{"encoder_arch": "transformer", "model": "encoder-decoder audio transcriber", "dataset": "short read English sentences (LibriTTS-R)", "train_examples": 26041, "input": "waveform_16khz", "tokenizer": "word", "vocab_size": 5132, "encoder_norm": "layernorm", "encoder_norm_position": "pre", "encoder_activation": "quick_gelu", "encoder_mlp_ratio": 2, "encoder_head_dim": 32, "encoder_fused_qkv": false, "encoder_bias": "none", "encoder_qk_norm": true, "encoder_parallel_block": false, "encoder_inner_norm": false, "encoder_moe": "top_k", "encoder_kv_group_size": 2, "encoder_num_experts": 4, "encoder_moe_every": 2, "encoder_expert_mlp_ratio": 0.5, "encoder_experts_per_token": 1, "encoder_shared_expert": false, "encoder_wave_strides": [5, 4, 4, 2], "encoder_subsampling": 4, "encoder_layers": 6, "encoder_width": 192, "encoder_positions": "sincos", "fusion": "cross_attention", "label_smoothing": 0.05, "decoder_width": 192, "decoder_layers": 10, "decoder_norm": "layernorm", "decoder_norm_position": "pre", "decoder_activation": "silu", "decoder_mlp_ratio": 4, "decoder_head_dim": 32, "decoder_fused_qkv": false, "decoder_bias": "all", "decoder_qk_norm": false, "decoder_parallel_block": false, "decoder_inner_norm": false, "decoder_drop_path": 0.1, "decoder_positions": "learned", "decoder_cross_attention_every": 1, "decoder_tie_embeddings": false, "residual_init": "none", "optimizer": "soap", "beta2": 0.95, "lr": 0.0026, "beta1": 0.9, "shampoo_beta": 0.95, "eps": 1e-08, "precondition_frequency": 20, "max_precond_dim": 512, "one_sided": false, "adamw_lr_other_params": 0.0028, "grad_clip": 3.0, "steps": 9100, "batch_size": 256, "epochs": 89.5, "lr_schedule": "poly", "final_lr_fraction": 0.01, "warmup_steps": 270, "weight_decay": 0.07, "adamw_weight_decay_other_params": 0}
Rows from block 2 of the text decoder of a small encoder-decoder audio transcriber, named by matrix and row number. Rows with one number belong to one neuron. Each number is 128 + 32 x the weight over its row's rms, rounded and kept within 0 to 255. All counts start at 0. Numbers have three digits each.
After each neuron's rows are labels from the 100 texts, of 14848, where the neuron reaches its highest value: "fires on" is the input token at the peak. Only what is clearly more common there than usual is listed. The data: short read English sentences (LibriTTS-R). In brackets: how many of the 100.
# fc1: MLP up (decoder.blocks.2.mlp.fc1.weight, 768x192), inputs 0-191
# fc2: MLP down (decoder.blocks.2.mlp.fc2.weight, 192x768, transposed), outputs 0-191

fc1.545:072103167120116088039153144102084181109120106119119143059141105158134099111093044111125141098123141155119106122172081113193142124138166129139099079119146151112104111156144106118089138157120172091125112159088172096165092101119176105127155169129187127090149124154158100166130121095093098220121121100092050103095122110209136067097160107078133081118114111181126127157132136133103090142095125161177157149072143099070126118092154140129078111127127122171123167156135165108125097067155131140101054146132163099145097136150145139199107181162103140139150131089161125088176111112097144177
fc2.545:147100115062092125119108163149049154163125127101133190174124081112204112103109061116101116119095154198175105118135070167131097042166121222124116146126142120179127087130191101132091121152159132144114126106150163113129108148106089120102135101105082135087117125120168138105146106111120214129154149116098118126194142116137130087143179162155148107074170099106137115140185085164133156115135104157105163147128118155158122181155157133162137127131114128115120106167166139193109124114093177141147124110098102132230086153116157100165104108104102102101115094088123132081166110148063108192
fires on: "sort" (7)

fc1.561:142138115096138085083083155073155095125116091149166094146121146112118156092137104156168055181117141079177055139147091108150110147139146167123114164161137161161110138165159138136114167119157123164072147120107113166182123182159177122149102178151115183158187120093062101102149136106135175131144157155189150051130107133111160153115146094119168118097104160135139078101136101094118108146138154140178154121071073141133129111164154141069082170068143092112089124106144063115109162145131123123055126127159144139117102152075129140069075060150106130073084073118081085148127156083128121165
fc2.561:120132140078087116123111153063098174156143157154154081151106102141131126085087133116163098132141101130139131162215126152147125087083156118155143183190127163064115167047100135097081143103141139155124083165158097093090116169152159133067166132123125111150153163122091111138118114126185150174164110134075126124093120134132131148163162132183129124148123160136234083087129171130138152119118089095157122170150087145134106149130137129141099120115077146186176166147146113108148143126093185104153149151120143146170110165150147126059153159154137128079076085091134085091136091231145056154
fires on: "twenty" (19); "forty" (8)

fc1.397:093082116080104177156098070108116108054086132117157111137118132133118124112127150120141147063154139097162154094086108050135151107171147069103112138094105123126136170159121145138074124115068161163079103189095166120121140129120111125086142113112086187131103105119146099162097164141180134156151177163111143101135160127116134121083106063033143073132116132158063063163138143102120120132141098185118126134107143099173146106173076069140148077125065127117104166071144089197158088157123106167084139135151164127120107126183078124114110134152119172099115140052161144077132109129081113126
fc2.397:162089087090085119116075150175147121126123128161103135107132133165059105121166086141082114137021109091099133137107187160129108140098061100138160100183064117095120149115111118138122157077147132141162187041212203105163121118157153134124162159122095094147140194098112129188136125135087123187123114113093134138095145089142115080118179119154113169149119115093125063163141099161138141128125114120086150119063131149088159122095140097066120085122124125134164154147146147095155123055104188118108088126142100081076140134112136110089088142148139118128136105167110050086142128134153158118
fires on: "of" (21); "about" (12)

fc1.3:103150135136043140100096143113095086072161110152090178064159130169177177109109083134144183186163114149127121153105065136107081100120126092110128155128117122092083189131157161150159143099158107119161110138087153136068107103080124159129079104095087134188144131093134185089105185126146108088045148143113148146099105197152103127151111133148123103154147184098127089120157169114151180127135155194172132093138146133092058065140113126055136139157164123112155069152125159110080147109133114100128095115115143115139154135095075121120111131151151154128076115211100138146061148146134103139
fc2.3:189112126100172129145097150125134111152171140168103147175140153157131150092123184108254171121095103083107122211133116136127105150129147153128142114101151127157098077150140144139115089111172105150139185126109113094142125168138187152125099103129141119135169076162061116144153089120152127128058103069141124118097183160161205167087189071114106128109108070133147096111102101164119126207146130059125116150122124152089165123119145094178160047167098072151128184134147171132111113149095155131121167120164163120127119160134145109127140159088134102162111133168103135176092169145137166085
fires on: "the" (12)

fc1.294:103102147154130129083100187121100125131190116073202157138098213162142115103164137145106057127136128141130193091079086089094149106080148160141091188124213143138150168150086132107146117125153110133154097110110078154154138154119094127134131113112106158064158148158155099128092151145102117124135131146137136149219128154174060165111066122118130109092177149132106148132136098092144092190131136166159070105144112080119133082119179131124162138150126109119100185101098123122116158119164148155094169153159135077158112197087131129123194178112183160141148085094127113130166188099168099114
fc2.294:126161154110105103184095131159106137100163106053173126129088127072141098130096142141102116123085117142127123149179112137142086118165157101159113104152120118114188144119151123130179164131167099158101114131122150147130104062121179160137046070156132116141106151116100127133129121153113110168119143106125109147092120155072128177118119078073064108132143158184195112125127138084177098111122140117073115123118145123156091100187124164128156134108149154142117157094070214153113132151186113092124134085106054151100106033149118225057151059129098130143080120143079101137127154117109144183
fires on: "had" (23)

fc1.684:140139124115104140187111205082060109108105084160143156131126152152195171138127223118101123146137180151126120127081120156114145180128087113044097147102062113190159110161088104089126151149092101115077084077102124104152125106172135126123089144141132151104109168146094111147138149129120121141103172113188113148099121137160166192118145140072142059121184123117138163147144138104138129183108157151141141178070130098044081153156173098091125082109128134114112136098182095162099156119118141135191118135180118110134096166122082116097135131190057153125153167132110148171151110176126105116
fc2.684:111122185156077129088102114109133125180107120087101152126168112135190146150124106117113144130100121141132217138138122164120138146083169173137121129131163121059106200154158092169159157152116115099155104190181131160188133137143149196123178081092073076167113095126105142212131112171151158139161085144099158093160039177120156153155111095125140147150108105110109061139121148165072097112101172119145135169143108076127189147154144154046122160123159149170140114129128133143160140133135119237126103178122161143089128100117166141097160143137164159136101118095113133113110121186138140127
fires on: "up" (15); "heart" (8)

fc1.488:200071131125103126090081180158163159127103103111099108146083178090074113108101172137106146188186069112067176110136178125106110122119194127123128156165162103071078099219133118130152137146120116092125107104092067105166108118131178115144062130146130110161165112153127104120139126112134158129074130115115099103120131114099113127162135099171128150137186204059120131125117116071133158121077139188173148153154108132097193141179132119110140149102069108159126143112171129114049121134053145153167124123104159103160144124192189091147135111179119093139079106134107113143135135126096102130
fc2.488:106145123148161139144175111130086032104106059090187146067140149161130084121096139185142090181112095141130146113139091105128118139169138134144152131183078152156145171159120107113117161128114141069174204169084086137121100120091166102052135124159087114127119119179129115120089122142095105149169126145080072159099197122158148074115145141185028132132099132128125119120129112122103107082152086124139082110153158109085184116111132120123165117127096121098152064150152181156114123135132106038103187071135102132104090125137119118115136132122148078208143137134129138100159123148185145105
fires on: "<end>" (27); "at" (9)

fc1.277:143139175104122089150100212054093158128099090161131165120106159095144153091142102080088135194102152139061123101141120146105091158115127234162178099177169107148147178128100117114169182134131130140118123112118104129124170068160174113112124123132135140153185113108063076151094116105113111133088126103152121116194082084125076142093122161159178113158176182088139123136082066132173122107120118146154160171142146100138100174144128173123127115060122082092104137074132072067089139090086164133134117127134117162185087155135128139166121079152143115121150169073110141133146157108096113129
fc2.277:128137154144123125129075126102102165149181156116072089127105137158090054123095069169125125139162154079090112129167181125073090143103137097113130137157036113135118187166109151118134147132163138092127162110155164085105099142131187116103153135095168068145099075114126119124112104107154120169170155123108063131060153132155147125096087171125100177118152149180214044147110141114112220119103110100069126132170150099154128107126106158154169178138148087163174182185143151094135127131112077151146119109143108072158108149133148149127150116113102168115123110151099088154116125196171134170
fires on: "twenty" (10)

fc1.356:123109060116119064137118145109043111151130158088085152150102123108095145123126107138189136119162165116119163106152136108121151138105128151116116160124138180100129131117108097135196110121093103063077151142170078079160171100149133093078133177140105117191132127108080089131098152108172167153120127097091117122108104079091093141099119085107125133103101132138112124104176111135063122181125067078120086119065120076095165115110022113103094124116148112081084167128096082134127138130115083118060133090102087095170114115105071174133119141189104095099080128129166111097091148095081158068
fc2.356:156124183156167190108066106144207122161111136118168145111167110136160134160137142087045116189115117131105094181102144169085127169140136080164144137184078098153163143158168165120132134082158101215174067139112150151103107132099143157150179141121144149097104089149156150137145109133085079152168088156148118115155131199161106138118127179111128107136099184111147131118102161170155140080140157103133169133149143197130139120136198114129148152113058134174132091078141223150140117169179137089129124167111145093114160148166128109082149169129151132099166160093120168130136123168168094148
fires on: "of" (11)

fc1.109:171151135110074098092159122131136174105166172126186180180177108176098168116150121121126127164152102097134157072095134130129107069164068095126134118082176052105126133130179082172114118122128163183104090110068102146072127163060117120152163075143112195114165118133148119145175140212111139100115178157078171123093113096110114071101114131108171122135094173115137126096143182094087187141069130095145133159166163157154142132106099121107154089109127159065122092091077105137067154113098131126153109097174188148138114096133145125137166143106150170150122122114085160181125144123103134157
fc2.109:130082117106138117120140072123111109150122127097132143125036148126180122154081132167140128132128134173110122113178159089076151183068127186100140123132113099127199125121083157136108131129140201119143223157164131141143145113215189094163129149164155112129132148119157120166126107135165150148191118130131112108195131125166107111131117117103098126192166134116127142143096198131118096106148094194106095174114151116137127125134116082105136102176143182159145118159131132091184173211144156108085108176094070166123091105122085114104118101182151152104082099142193158093164104085144156080
fires on: "<end>" (73)

fc1.290:109078173140094105143112077107116166140114149138074135182184114127155102120121099093174117089157157092075182107147138084123168078161134153071237162156124104143095092164074118141138129096066146070142138127125203141113147153183162088135115099068096152145115148154075069152131088089194097168110091143129156175121161092144165175113102115135126136143105178127140127101135095135111129107129136159184121145106185151145109106167089133184176166150147094099119140133141093134121103093121060148113123102052118075105131111136115122092134140163155102143138104096176171101062106118094101141
fc2.290:178125139165140110093124139118132104154123144187166159153151108156115144181176137130160192190145094117164046141125122174141040158122131051091162110095058122108123167113120114164139171144156103157105128133135143123136119089108092096119119174131184138141096133141105125121154177135125203080228105087142128126151086118105093107163158144189114118129090112075122136122138141134198143089084073073112158146129149145123128178107091111064133103105161127131149140098145154152129151068114151122113105188133148106126157136141154135174138159074154118156091158129172175169062157135119138208
fires on: "the" (12); "that" (8)

fc1.415:192180191136203153122144151118072118132144136069159148157132137151121132133133182136139140109180135119102054141089118066117132109037108183119131148060143088148088130146063129153167077099097144108127092164127173155104172180136170152127125133122113098180117158137156156110142145129088124092105122165126145134185156063127158210102065168098128137103153100143069111099137104124107120146135171151159096163131120161132120165093114138085138150134175098108155087145125106092086167118162156127140117107122159075188180131166077165132203152159110156153164133130163108173139135106143068114
fc2.415:104106140119169123120149133152198155134164119156096177142151085063121079116116171121097178114138171122128152137144125152125141165125131114165186131100115108149101216140162096115123138160186062159120180086072175122097157190062134073102156108177138166156102156168186116126154085095138121141160116175133049126094099092142129160145150093132137145160178135185124174157162190132105123166119118170091118138139158135134148141130123083180160137107160094178136077169164084123099137117158093170176196154159149130099121105076207146111124121108160140144107177117125106133180125149132160081
fires on: "the" (10); "and" (10); "in" (7)

fc1.727:154137139097157134100135120093146120163158112063164119156100146096153138172182131177134178153137086088134094074172120102187115107071118110094126124165111149167086061123135088097098151098156096135141055062143164083107135159121155133131134144102178151092123142093126130114111157174123075046058162177111172102169165112179139140168133133106143094180102124067115120133110172124153132151076083114060136133053129076117136143157130105153071142112172087126049180134130155100137069140144135148138156131143150162088141119140112125125140179177077142161122154154063129139138108152173107146
fc2.727:064139148142075150160184104108098196133122120126135166123114147083194145151117131144125153170140133161172108114153167062165117135145106115114144147078075171171202084130074136123065161073128136164096075124150188168162075147146181131148076082178152120105139102104156185133076121123134113136118101187123158130117115082151115128166129096130120153153089115173123148126078148152103073102116130133145067169150112128119131181137078011170123112159133152134143113140164155105194132102087139087156124069141139150165134136107087137084133135136079183121095154100119177175128133118134118135
fires on: "<end>" (34)

fc1.215:125094134143105146116158088136118108109078103191103086092172143155133142139138156156050075142106130063162115162119142105140159118121099079100144067173090084179169125136122151140165125111166077121120076131123047092111085102178206132116132149131104120190091158057139125129143121139121166140146082181107146099160166119191146118136119126144148135148098126073126143080113123157050125143114147127125095035144110109093112145174135121144116135127121126142062131107096131140179070221120098079067116134114133110166129100168125130139106162133126172092112135084161093141098070129080081141
fc2.215:143153121111104097126108108186085099125151110121179093106125122172069086103144148109125133125085176126139112078055153167116145071190099096150167159174143155155130159179102156096090117101152158161157089122132076092126125157141159100131091153120117135190094143201113129138126147118059121154080208127128184085151091147109146115208096184150161111190126109116069125107146151066116090149111123138153111184098155160086166113123159139122138112116139101068204086137131162091166133109141136175134149089141134091114171142079126119177146141079128095117138180101177111115107160073143144088
fires on: "of" (33); "at" (26)

fc1.265:172097101012104130118124133129075145121143121169096124137086082169165089114144090100151082090133095092107140104164156123062174121094084116116111104126106141138117131129132181155081109111073114107116095116142125128090125086131121150144113107105104170100095156136164093199061118149174094153135186086060049147099128127126073120130141161078104137119186164129101120140118124166123114124182174147151115072180148078099110111103134149105137070145173069112095077076115138089160086149102107145125110114153166121165153157092090167135114116131096201152071101129090112104135140121189086118
fc2.265:109138142185146149102127130184123082185129141134090099137162119155128135141137152146105140167134120145105075074111143145135095104119157160138092130118147082163106116122145131157159165127159119203187151111077058121160104128118209189105159100137197092095093139150106116032180176132100146129140086123126192094167178191145145114077084171183125141153099096093128118098132132080136200124113113112099158150106116171171117101146185113097170166093134148069084169130121159182152153082176147120091132118113133133151137112106123129085155122077173162127128147149153087104119123180076182123
fires on: "clothes" (8)

fc1.149:089085166110109185130137070116145159123135082133123116187119137182115127152192143118093109104087106118131152084147213114139131138087098099173132125131098120180138120178122119082156159129055116054154154119066132084125094118133134145085186151121156184149151141114155082182167185081123133122153184115106156088089130119100151121114098102093111105098123129109106080153102186143121136131101137132140096174084184068154074115118077060180125081131128169137150182124126072149145122079102104167073145130159168101161135097078157129108140109168111125160157110089092108162119076144073159115
fc2.149:113099136112163090074169120131162113134126086162125185115109138125150090101115125128210079148099135086108177111133169149093136109057118174110112101157121110107076102170095086151104124070019119077183130075166180124153159152138099098144093134082085105105171151149186161163113166142126111121118142114082165137133198135179117105203144092106082090124141148127094092187125142121082161126072140152115147132132102133171173121104136134177154115167108126163153103155119123055157177151075159098140060166107147102176138103125128096119079116107149113157123085155139095138181145130119127148
fires on: "of" (43); "about" (13); "with" (10)

fc1.75:127129150139078079118131196093127170127114119210193158134096165120138116120123127078104112166197088104189147105115124071175146149093094141149080084155163058170121101143157170152161079160128092152169059191157208121092104114120156055141136137145123147154121130134108187098117101128121137109115142129122118134087183112109175095140115107084112173169143108127086126114151092053099068169052117141139120104137178148123118103154170157164105106143101105094116129155147170183139154131155145140167154084157150118142142116114174160128077205104139116080154114143144143151159094144104124141
fc2.75:145107087137134099134175108121137118088161083103114090169127097079095096151118172065111122187100071137133085098131124135076190189116152124110178196077177124107152170140134120064124100136117129142068160198129123145144136140115150077160108154105117143158143144162086135154131093118156124191143134163138174112162090105059181102136141100086175144159152139131138126088156100154102120195108082152082059142107173118131176091167159092144074142142128112126126114151089087105049115098085128119168121093166072117083123126160101077144143133146095126090159112108159162147077144148148133055
fires on: "went" (26); "going" (8); "get" (7)

fc1.250:104133142109066117141106108097130147085148068100085057126141107111091144162104128122068115133107092091197126151148107063137092068098101070129126112129161163162105114127163139089164100154162141138109110089092128165146158100119120162098148156130110113149168094106110122055150146118122102135143122100135094087088073148106167134086189148130142137166116137145114109097117070125150071102101117098166126137085072067142121119183113116133146106101116186101084104117093041128062178107079162107102142144233182140145146151073107162125117147139122184088161142087107082169095085153121123098
fc2.250:133105098066107165143080156146137168079132170141148092068143100112127135095157143142137117135106159134132129112114200122110147074098169077168140171118173101086097181122122171117093112064116094163141117158045130100118065152141121137139109158176166151163164151164114120144160093172194109078164138104165109147073123106149130118168121073115125111170149179114149099156176181168168112157152145134083110102188100138119146169081141130111138122109097147097126174131142148073135087105128115127091085173140129185158145146111154166085159115171162072144156166135114192129174082153177072065
fires on: "<end>" (26); "one" (20)

fc1.665:100152070123118101148126117202114128087082167164131087124138185141145157073134150107133114111120142103151154122182111080160112170143132119125067157127108108086088159165134084067081115108065171112153134135153081141159161108119135185123104152129122115151133059135109159145141091119120132110186101056122140077113058160133108108087167158172124170091067080095158101111107127169123135153163173181104096158066118159118128133125153079197152147182137119131148116110057049137094111124092114088150129098129116023114088114128137112126186171086130103175159133145146138093126135121123116097
fc2.665:147119193171137137096142157145147129117112107099104127101143115133144119078100110088173104158134085079128170122145208116138145140065150061129114164145106182095173111073139131143168119105162092164172116176155135102159112108082112104136137102095142116056144110158151149178134091141101163123112115201069167175126172124125131148163140139080172112132175139097059133104111131134121097116130156159087100117116098157135129099128091189090122128139100177147128053098172185155091089081149169171054093183135158145120156134195181131129065173119120129121126051167151115151115129137165084146
fires on: "the" (15); "that" (9)

fc1.494:136151099166096127121076125164152129136099158165110135122138060127095152103127088143169073171129078145139150150093102169159135174082127122106169147043169106089099188146176145126139109050166156139169126067125123085103148107080073132171153128175103107164149137165085104146159140170144101110143115148144098171126117120203170095106099141102107123107058171112096132159086110111149139119146140144160107083125122146105114159200150154078102124123088083101102153117066127107086171110093081201169134077124123166164124132133109157157121115128149060110140147062166146121124141086208143129
fc2.494:137107142132118155139095031127170073124197126097154169133107082102132111128147159113097082127128105187151133129162151126125086179178140121114190185090131121135126145139125124164076123095214104137117122123062157102092150135107081113116122136128109167126075139127139126115122122092099158119104146142131106155115182071140157110032123170130120134104055185049097083107111178163150107186178110140106154119088147137162107134113114160118117146128088185193106120111100125131125136137120051160070118166090082141123118099107143104081131134183038108177115113109141107118163102134123098100
fires on: "the" (18); "colonel" (12)

fc1.156:135065129106096162135117165038148140154136131139120123159173069132169126131119128077069187134126165154165119143160140155134084114097171119136114115129130103137107140156132117132171145130159128119182164100158113091098111176159113103117160079033139152128056134097119155109099125142128157124154089149130113177198078159133166181143154140106189118117058107123077129136194109128102088182124130089117109102146124132153139138098120109145087088116093189136084160130116143142109163150112116172220097137162122105093086102121057107104130100128090109110173118088154161154092075061168082066
fc2.156:124172121105152095134134131163165150128142128153139117048091127147125114094119078149150167118119165130118105192144154166101109156091139159143161124062119144140105121122142148187103074154110105104094134112122131129110122163125169132090131140123123119173229108118146092179216181129183151115102148098093136137103123192158130082130113165140106123096184134066171134049076179193132114097102134118148137156103089115101118127143099189145169144134092108103160086158123068141201073085160150036113095133119143129132144142158134153163128076107140114205111142155141112096084125146111142065
fires on: "<end>" (82)

fc1.44:117112104121131155070152082115082124064210150135168123086146071150098179127153093086160114125186112095166075136103071134159169106166096102114106111163115163149108110146147163137136115085084135134130138088134126107129164096087128116079147088102129175171143209129135148129146135159050150146152146118155139143140150164124131066073165138077075165110172117182107099142139082134129107168132111038146136147178128148082108150138100151111078189110148115154156117125146140086098144154113165120117088074146102171125064146055136111133071109145140147074143102057163150115125088130160129082
fc2.44:110151106110123099096084218092105117110167165097138121175103109145104111126143155134116116135093087141146100186075163177106127135098118161080082106135152109157078092143166079173187111174070111103151076156142095135105143118091123083106110073107161151088135122134046101097135169145150092059169155153146125140174108088110111139167180138131169086085129167152119103156103136168187156178161148128108165150124072141060119127142181130134114104122139148135125120164082092172089148114170114126042138111118165127147124158114128077122134060106158114126092147075163115076151092106087098182
fires on: "all" (12)

fc1.313:142170171135163072112132109099074173051114153121103137139169129112149133153094140131099123100142130115151097105143096150080095170091135199171140090088138147124129151102153149132083170109171152118158108107044142107157138074129225126116098101088082069074107157135127064180149183084050170185158116118107119148157116106076136132096100176104132114118139178150117138151131066165185080113127065136138121160098132131116096187103121189108126097139120116137101139186136131112114138104148084179098125111114136152162133122116159110158120120175092157190163119095098135148082123096128121197
fc2.313:138133145117163099144089129117137155161170141154113121142147124165145040087088049189115159117133140141094097094078117156124124105106123255148156103088129103115115103152108103096095083108162056102099125131115129104129125117170135148061074157105138125079101080127122088123154165110106123141121082119102117109071146143121099140110128122149164130056132148163115164077114112109103071157182132089115062123107135149122129196142173136155143141141146013157143198163139137082152122120115118137179139150144147094143125124161116125143064160124049142180143149142154121139152130162093153110
fires on: "sort" (8)

fc1.169:097090052149128109091102143114076161103135188107132057128135150145140172113064091149108174124129158140151103135131146178140091126127152143099130139121159126086131154100126090079159135148164129152152101126120138141186105133109095136150112152136072178192236089133116104067172177157129178184163118105141181113104154093107138106107133182140178057152138094126161166154108114094136117128170181072123124176110107167115110087089134140144158160085122078081119107128132114147091152194148116166130138125129175187127088161124121126118104092120142164162115059112208070137090139080133121101
fc2.169:111147170102165111114124096102159115123156122136198123116158117190153130139084152168168084092115128130169062226193120172177158162192110130165163134135129176115129146123105125154090133125082072148130090173070174116153166178125112128108132117137092109188122128063146125150118148097132150096069072140103094164126152188149109150133145118123142158085137129117170117120164140126116107166131103122124072091119047133125161116152127134108135139081112113120088125105162098151153119127139197158141161101164198129101131142096147161086110089158085092027137193099113113101137080153164102174
fires on: "twenty" (31); "librivox" (10); "thirty" (8)

fc1.371:063181161116122148173109158125091165080133108155111139095116187149161136098121112116100181135123094105072146108076037145144147118113122179118137124160072147093183180130105094117106183104136130083106097094095073111144138124092083083078118090160086076094113081098117098171115169170105125146104177066104161200144087154113102128179084163102132170142160133092116159079117132143156136116138150146136147143169124164148172126195060133149138154132200110103094087111107154136095069157149087203136173120135082130121125123128056135119137147157113136134134141151172123156172139124140120166
fc2.371:200101136155194104089100163114152125146095107135118145143165129088107092173138159120130072086185124128139135103160106117083104113108140123139115131145128129126119110159112163144089153101163144190154120133196179165142183098139130183184127119166073117138152117124146173095136049168087091124181118111171172135084142093114179117086151157125111062135172131124146096107117145097162127102181155113205120166125132084064105142175104145099126153160151120087106160086177064148107140120139092133173114161087161129115154098095168136110133099086133098082168190101089219140124098096127150070
fires on: "of" (19); "by" (11)

fc1.544:105071119118103231137118106136120112111161160127107225070140122135121108135120133164091121131141137063142113156124148113172138172077120153139138119136187109110147132090120126092113189149123150135162194110105111129065089146152128100096148098134131117117187154142110099153111128191120104081139087109055089105084126121119106104132084092131188122130133113107124122131096044148127106163153114103147133089084129065177108146088142164161030159135136108088093150086177145145144155080188157137109097116117152139140056103094117124110152142126152063098161095058123127134153170106109064124
fc2.544:113143151098155148137095146153166094111150121144178131161141165111177125097150135112080152126159120144152149098125181136067085131079109156120113141128108147107170095143177126139140046158121088137147177218135065152145062155080092124158132164108143044105175120118089103166178178113196136099129142122112134132151156141162096091104115118070121101138115168120106078145200135165156085137120155130166134170140124222099131135080134126192174126095094162088148184110130117126141052107196168114125134155162115093137146117095105149163116147135197135160129161114130107129119151185142090164
fires on: "all" (20); "'" (13); "look" (7)

fc1.284:165134176096132122161148123140157102140145141165053119136152115151134158094102042150104141036143141095106111108073111081154230078129108111078146124189110111191083127097127166123156073112138115143092113139134155141132095137133134127154163117116060116071061168119135140180135202162140104092084116111079161099097131182117168165121064139138082074098119136133114136105125098168146109178124070055130110106121145146149073138103071100094137140101156120122130080108141095126122136114123137106099089133114120070186112155108191172090127111154124103168112125139063154141107143144127137140
fc2.284:171137129118137177135114135132150098183137134223127163093107115156146134119190147077114091136148154075141080138113120153120217088138144102065065164100164072159124185103102103102105176068150147106181116142112127104146109103136114105109134165128118163131113084194121101042134191120112135129184130114087110097123155133109153149127138160136140146094183105117040168084127128125146118144104153143114130125179193149086108162099176174124142148111118147118153165198112199121123141117071135134149093158144081125081096135089081140166124148106095091108161128148163099049148114138105125125
fires on: "up" (9); "us" (8); "them" (8)

fc1.534:082157134183145070070131067094175117189134178179081038185164121175110138161096133080135146123171109166156095104050121102147121100154129136137151150140100122102117101168168185068121116107155120163177121131184114119102144175130057171127159111182061096091151095114074132139159153121181138133185130146148141094103110115138169174128101161127165146113135142137148093158152114111146127124063114122128120133123084126167093094144136142137108184140105115147097132149170138124194142094072176107137139127100115171074126061120109111069160111177124157150145082105127112140074132136108083119
fc2.534:167160082125146116096117194153169172098065121108131136103117150192182114080146144094149139131122109128172141157150121148178143153165085095099173150137153112076105122056119066145156185093121183161092067114099108115113153152076141145139122127155115115110104201118119128069086116131073125088110101118094123144177145142171081097086116164127126137135161064150057139112142114147111100104092097092127158128097086121123092099098120148105135121061113141088144114176118068139074128113087109132141119108152133094171121134192171120093145113092137111172080196140201142097108189175181147141
fires on: "all" (18); "that" (12); "this" (8); "be" (8)

fc1.382:069060104106203114141094105168171128105101126156107174135179051132118103159147097158132132165120131116145166140131102128105098117069117162076144120098133181158118171175160145113134121105174161129177118152103129159199132101125132154138120148129125086160140156126119126141143185147107168121098118077106136123166182174112137098093111092113110130121150171106099171113183139107140119157062131130114141159081115150103187099158095132115134153114062106141101049103055095124099161180096145091177184100096107183138110113191130126075136112109148095130118191151066112137139207081097092099
fc2.382:055097110110144155159156180117155133130183129062199144122131148112142128172129099136106133112126101134136087131124181222102196143102146113170196127146205102121151120095100124172170102179120109157134110141150109137101150164141147118097146153099167135128187138098140118204130123079114073133163120122120129096139131163120131133116173167138104124162046200096129174086114100096158108145175107110139104089155126153159159157161180175150112215126137158128128128182141104100167098110152108103084140140138139087129155141100123111066093139147167114169165132108162151164120077084198187116
fires on: "had" (8)

fc1.141:143150132153132132158126165168056165083192088120132096143151130084161142134120121140114123158107127077073143183102192145140138136134145158133086116116116168206115148153121077136175107151121064208149099134136111114164155170136108146129072181147052127076174112150151110150141161137091134204158148124104147112117139087097100135128091108129177109174141171096108170137133125124166146093124148155164186107094189126123113171162165179106138143168164112106146125114140190107093188194172138097132144116067108147110140126147096151131151038147101140158083119114160178131112199118139104083
fc2.141:149137126137216147091078070102148103104128166115191156100097096176144085139080130127119100139152132081089138183107075141098130135138124148160144159089147112085145086141144197114122199068098110092105157136173099115131155176161131073117104119137126120170079100108177155102102148134087113112095111170157096167140095177176166134113150129140135130117174149161162091162195131046150156165146107105112057087121196074168121084107124094096119108141111136149144159141174111201127167133099130091130176097146121136096148134145095180124084122118091081070168168173119095125145109151136144158
fires on: "twenty" (14); "into" (8)

fc1.555:188083153175112178100129164127084070179079127124120159172107059104156170108161118173127093135161090167149153150176170154129147166120125146180116161149145076132056091119184091099146136117143142198209137135101128104090129125142143171144110119105173132164097066059080168117133187113114110079129121064153156150191122103129176144070100156156127107112120184117093141170146099063090157120173140152140171170099133128098089215077122098108100160098100141131110139089176165137113102120119143127158119132121108159137128145117066128179117112148151138136129119100133114093158163135091113130
fc2.555:091127094122167138109171141186162169107129141173105152161065158121148122096097136143058084107153118173083159152183123092131067126128150096068131126138112169136074127149045157125137125118122102172125163171180115112130113174090110151077158086118099087112147139165075145086121091071114132072153162159195165085140105088077160158105108145141106129141207195104105142124134146165151106090064153160143159096139151095173147147120115103167165090165181104122122079161111118161195125172147124101161099101136143114080134121057171113089123154144155125092125091122129140106064119101130131135
fires on: "went" (7)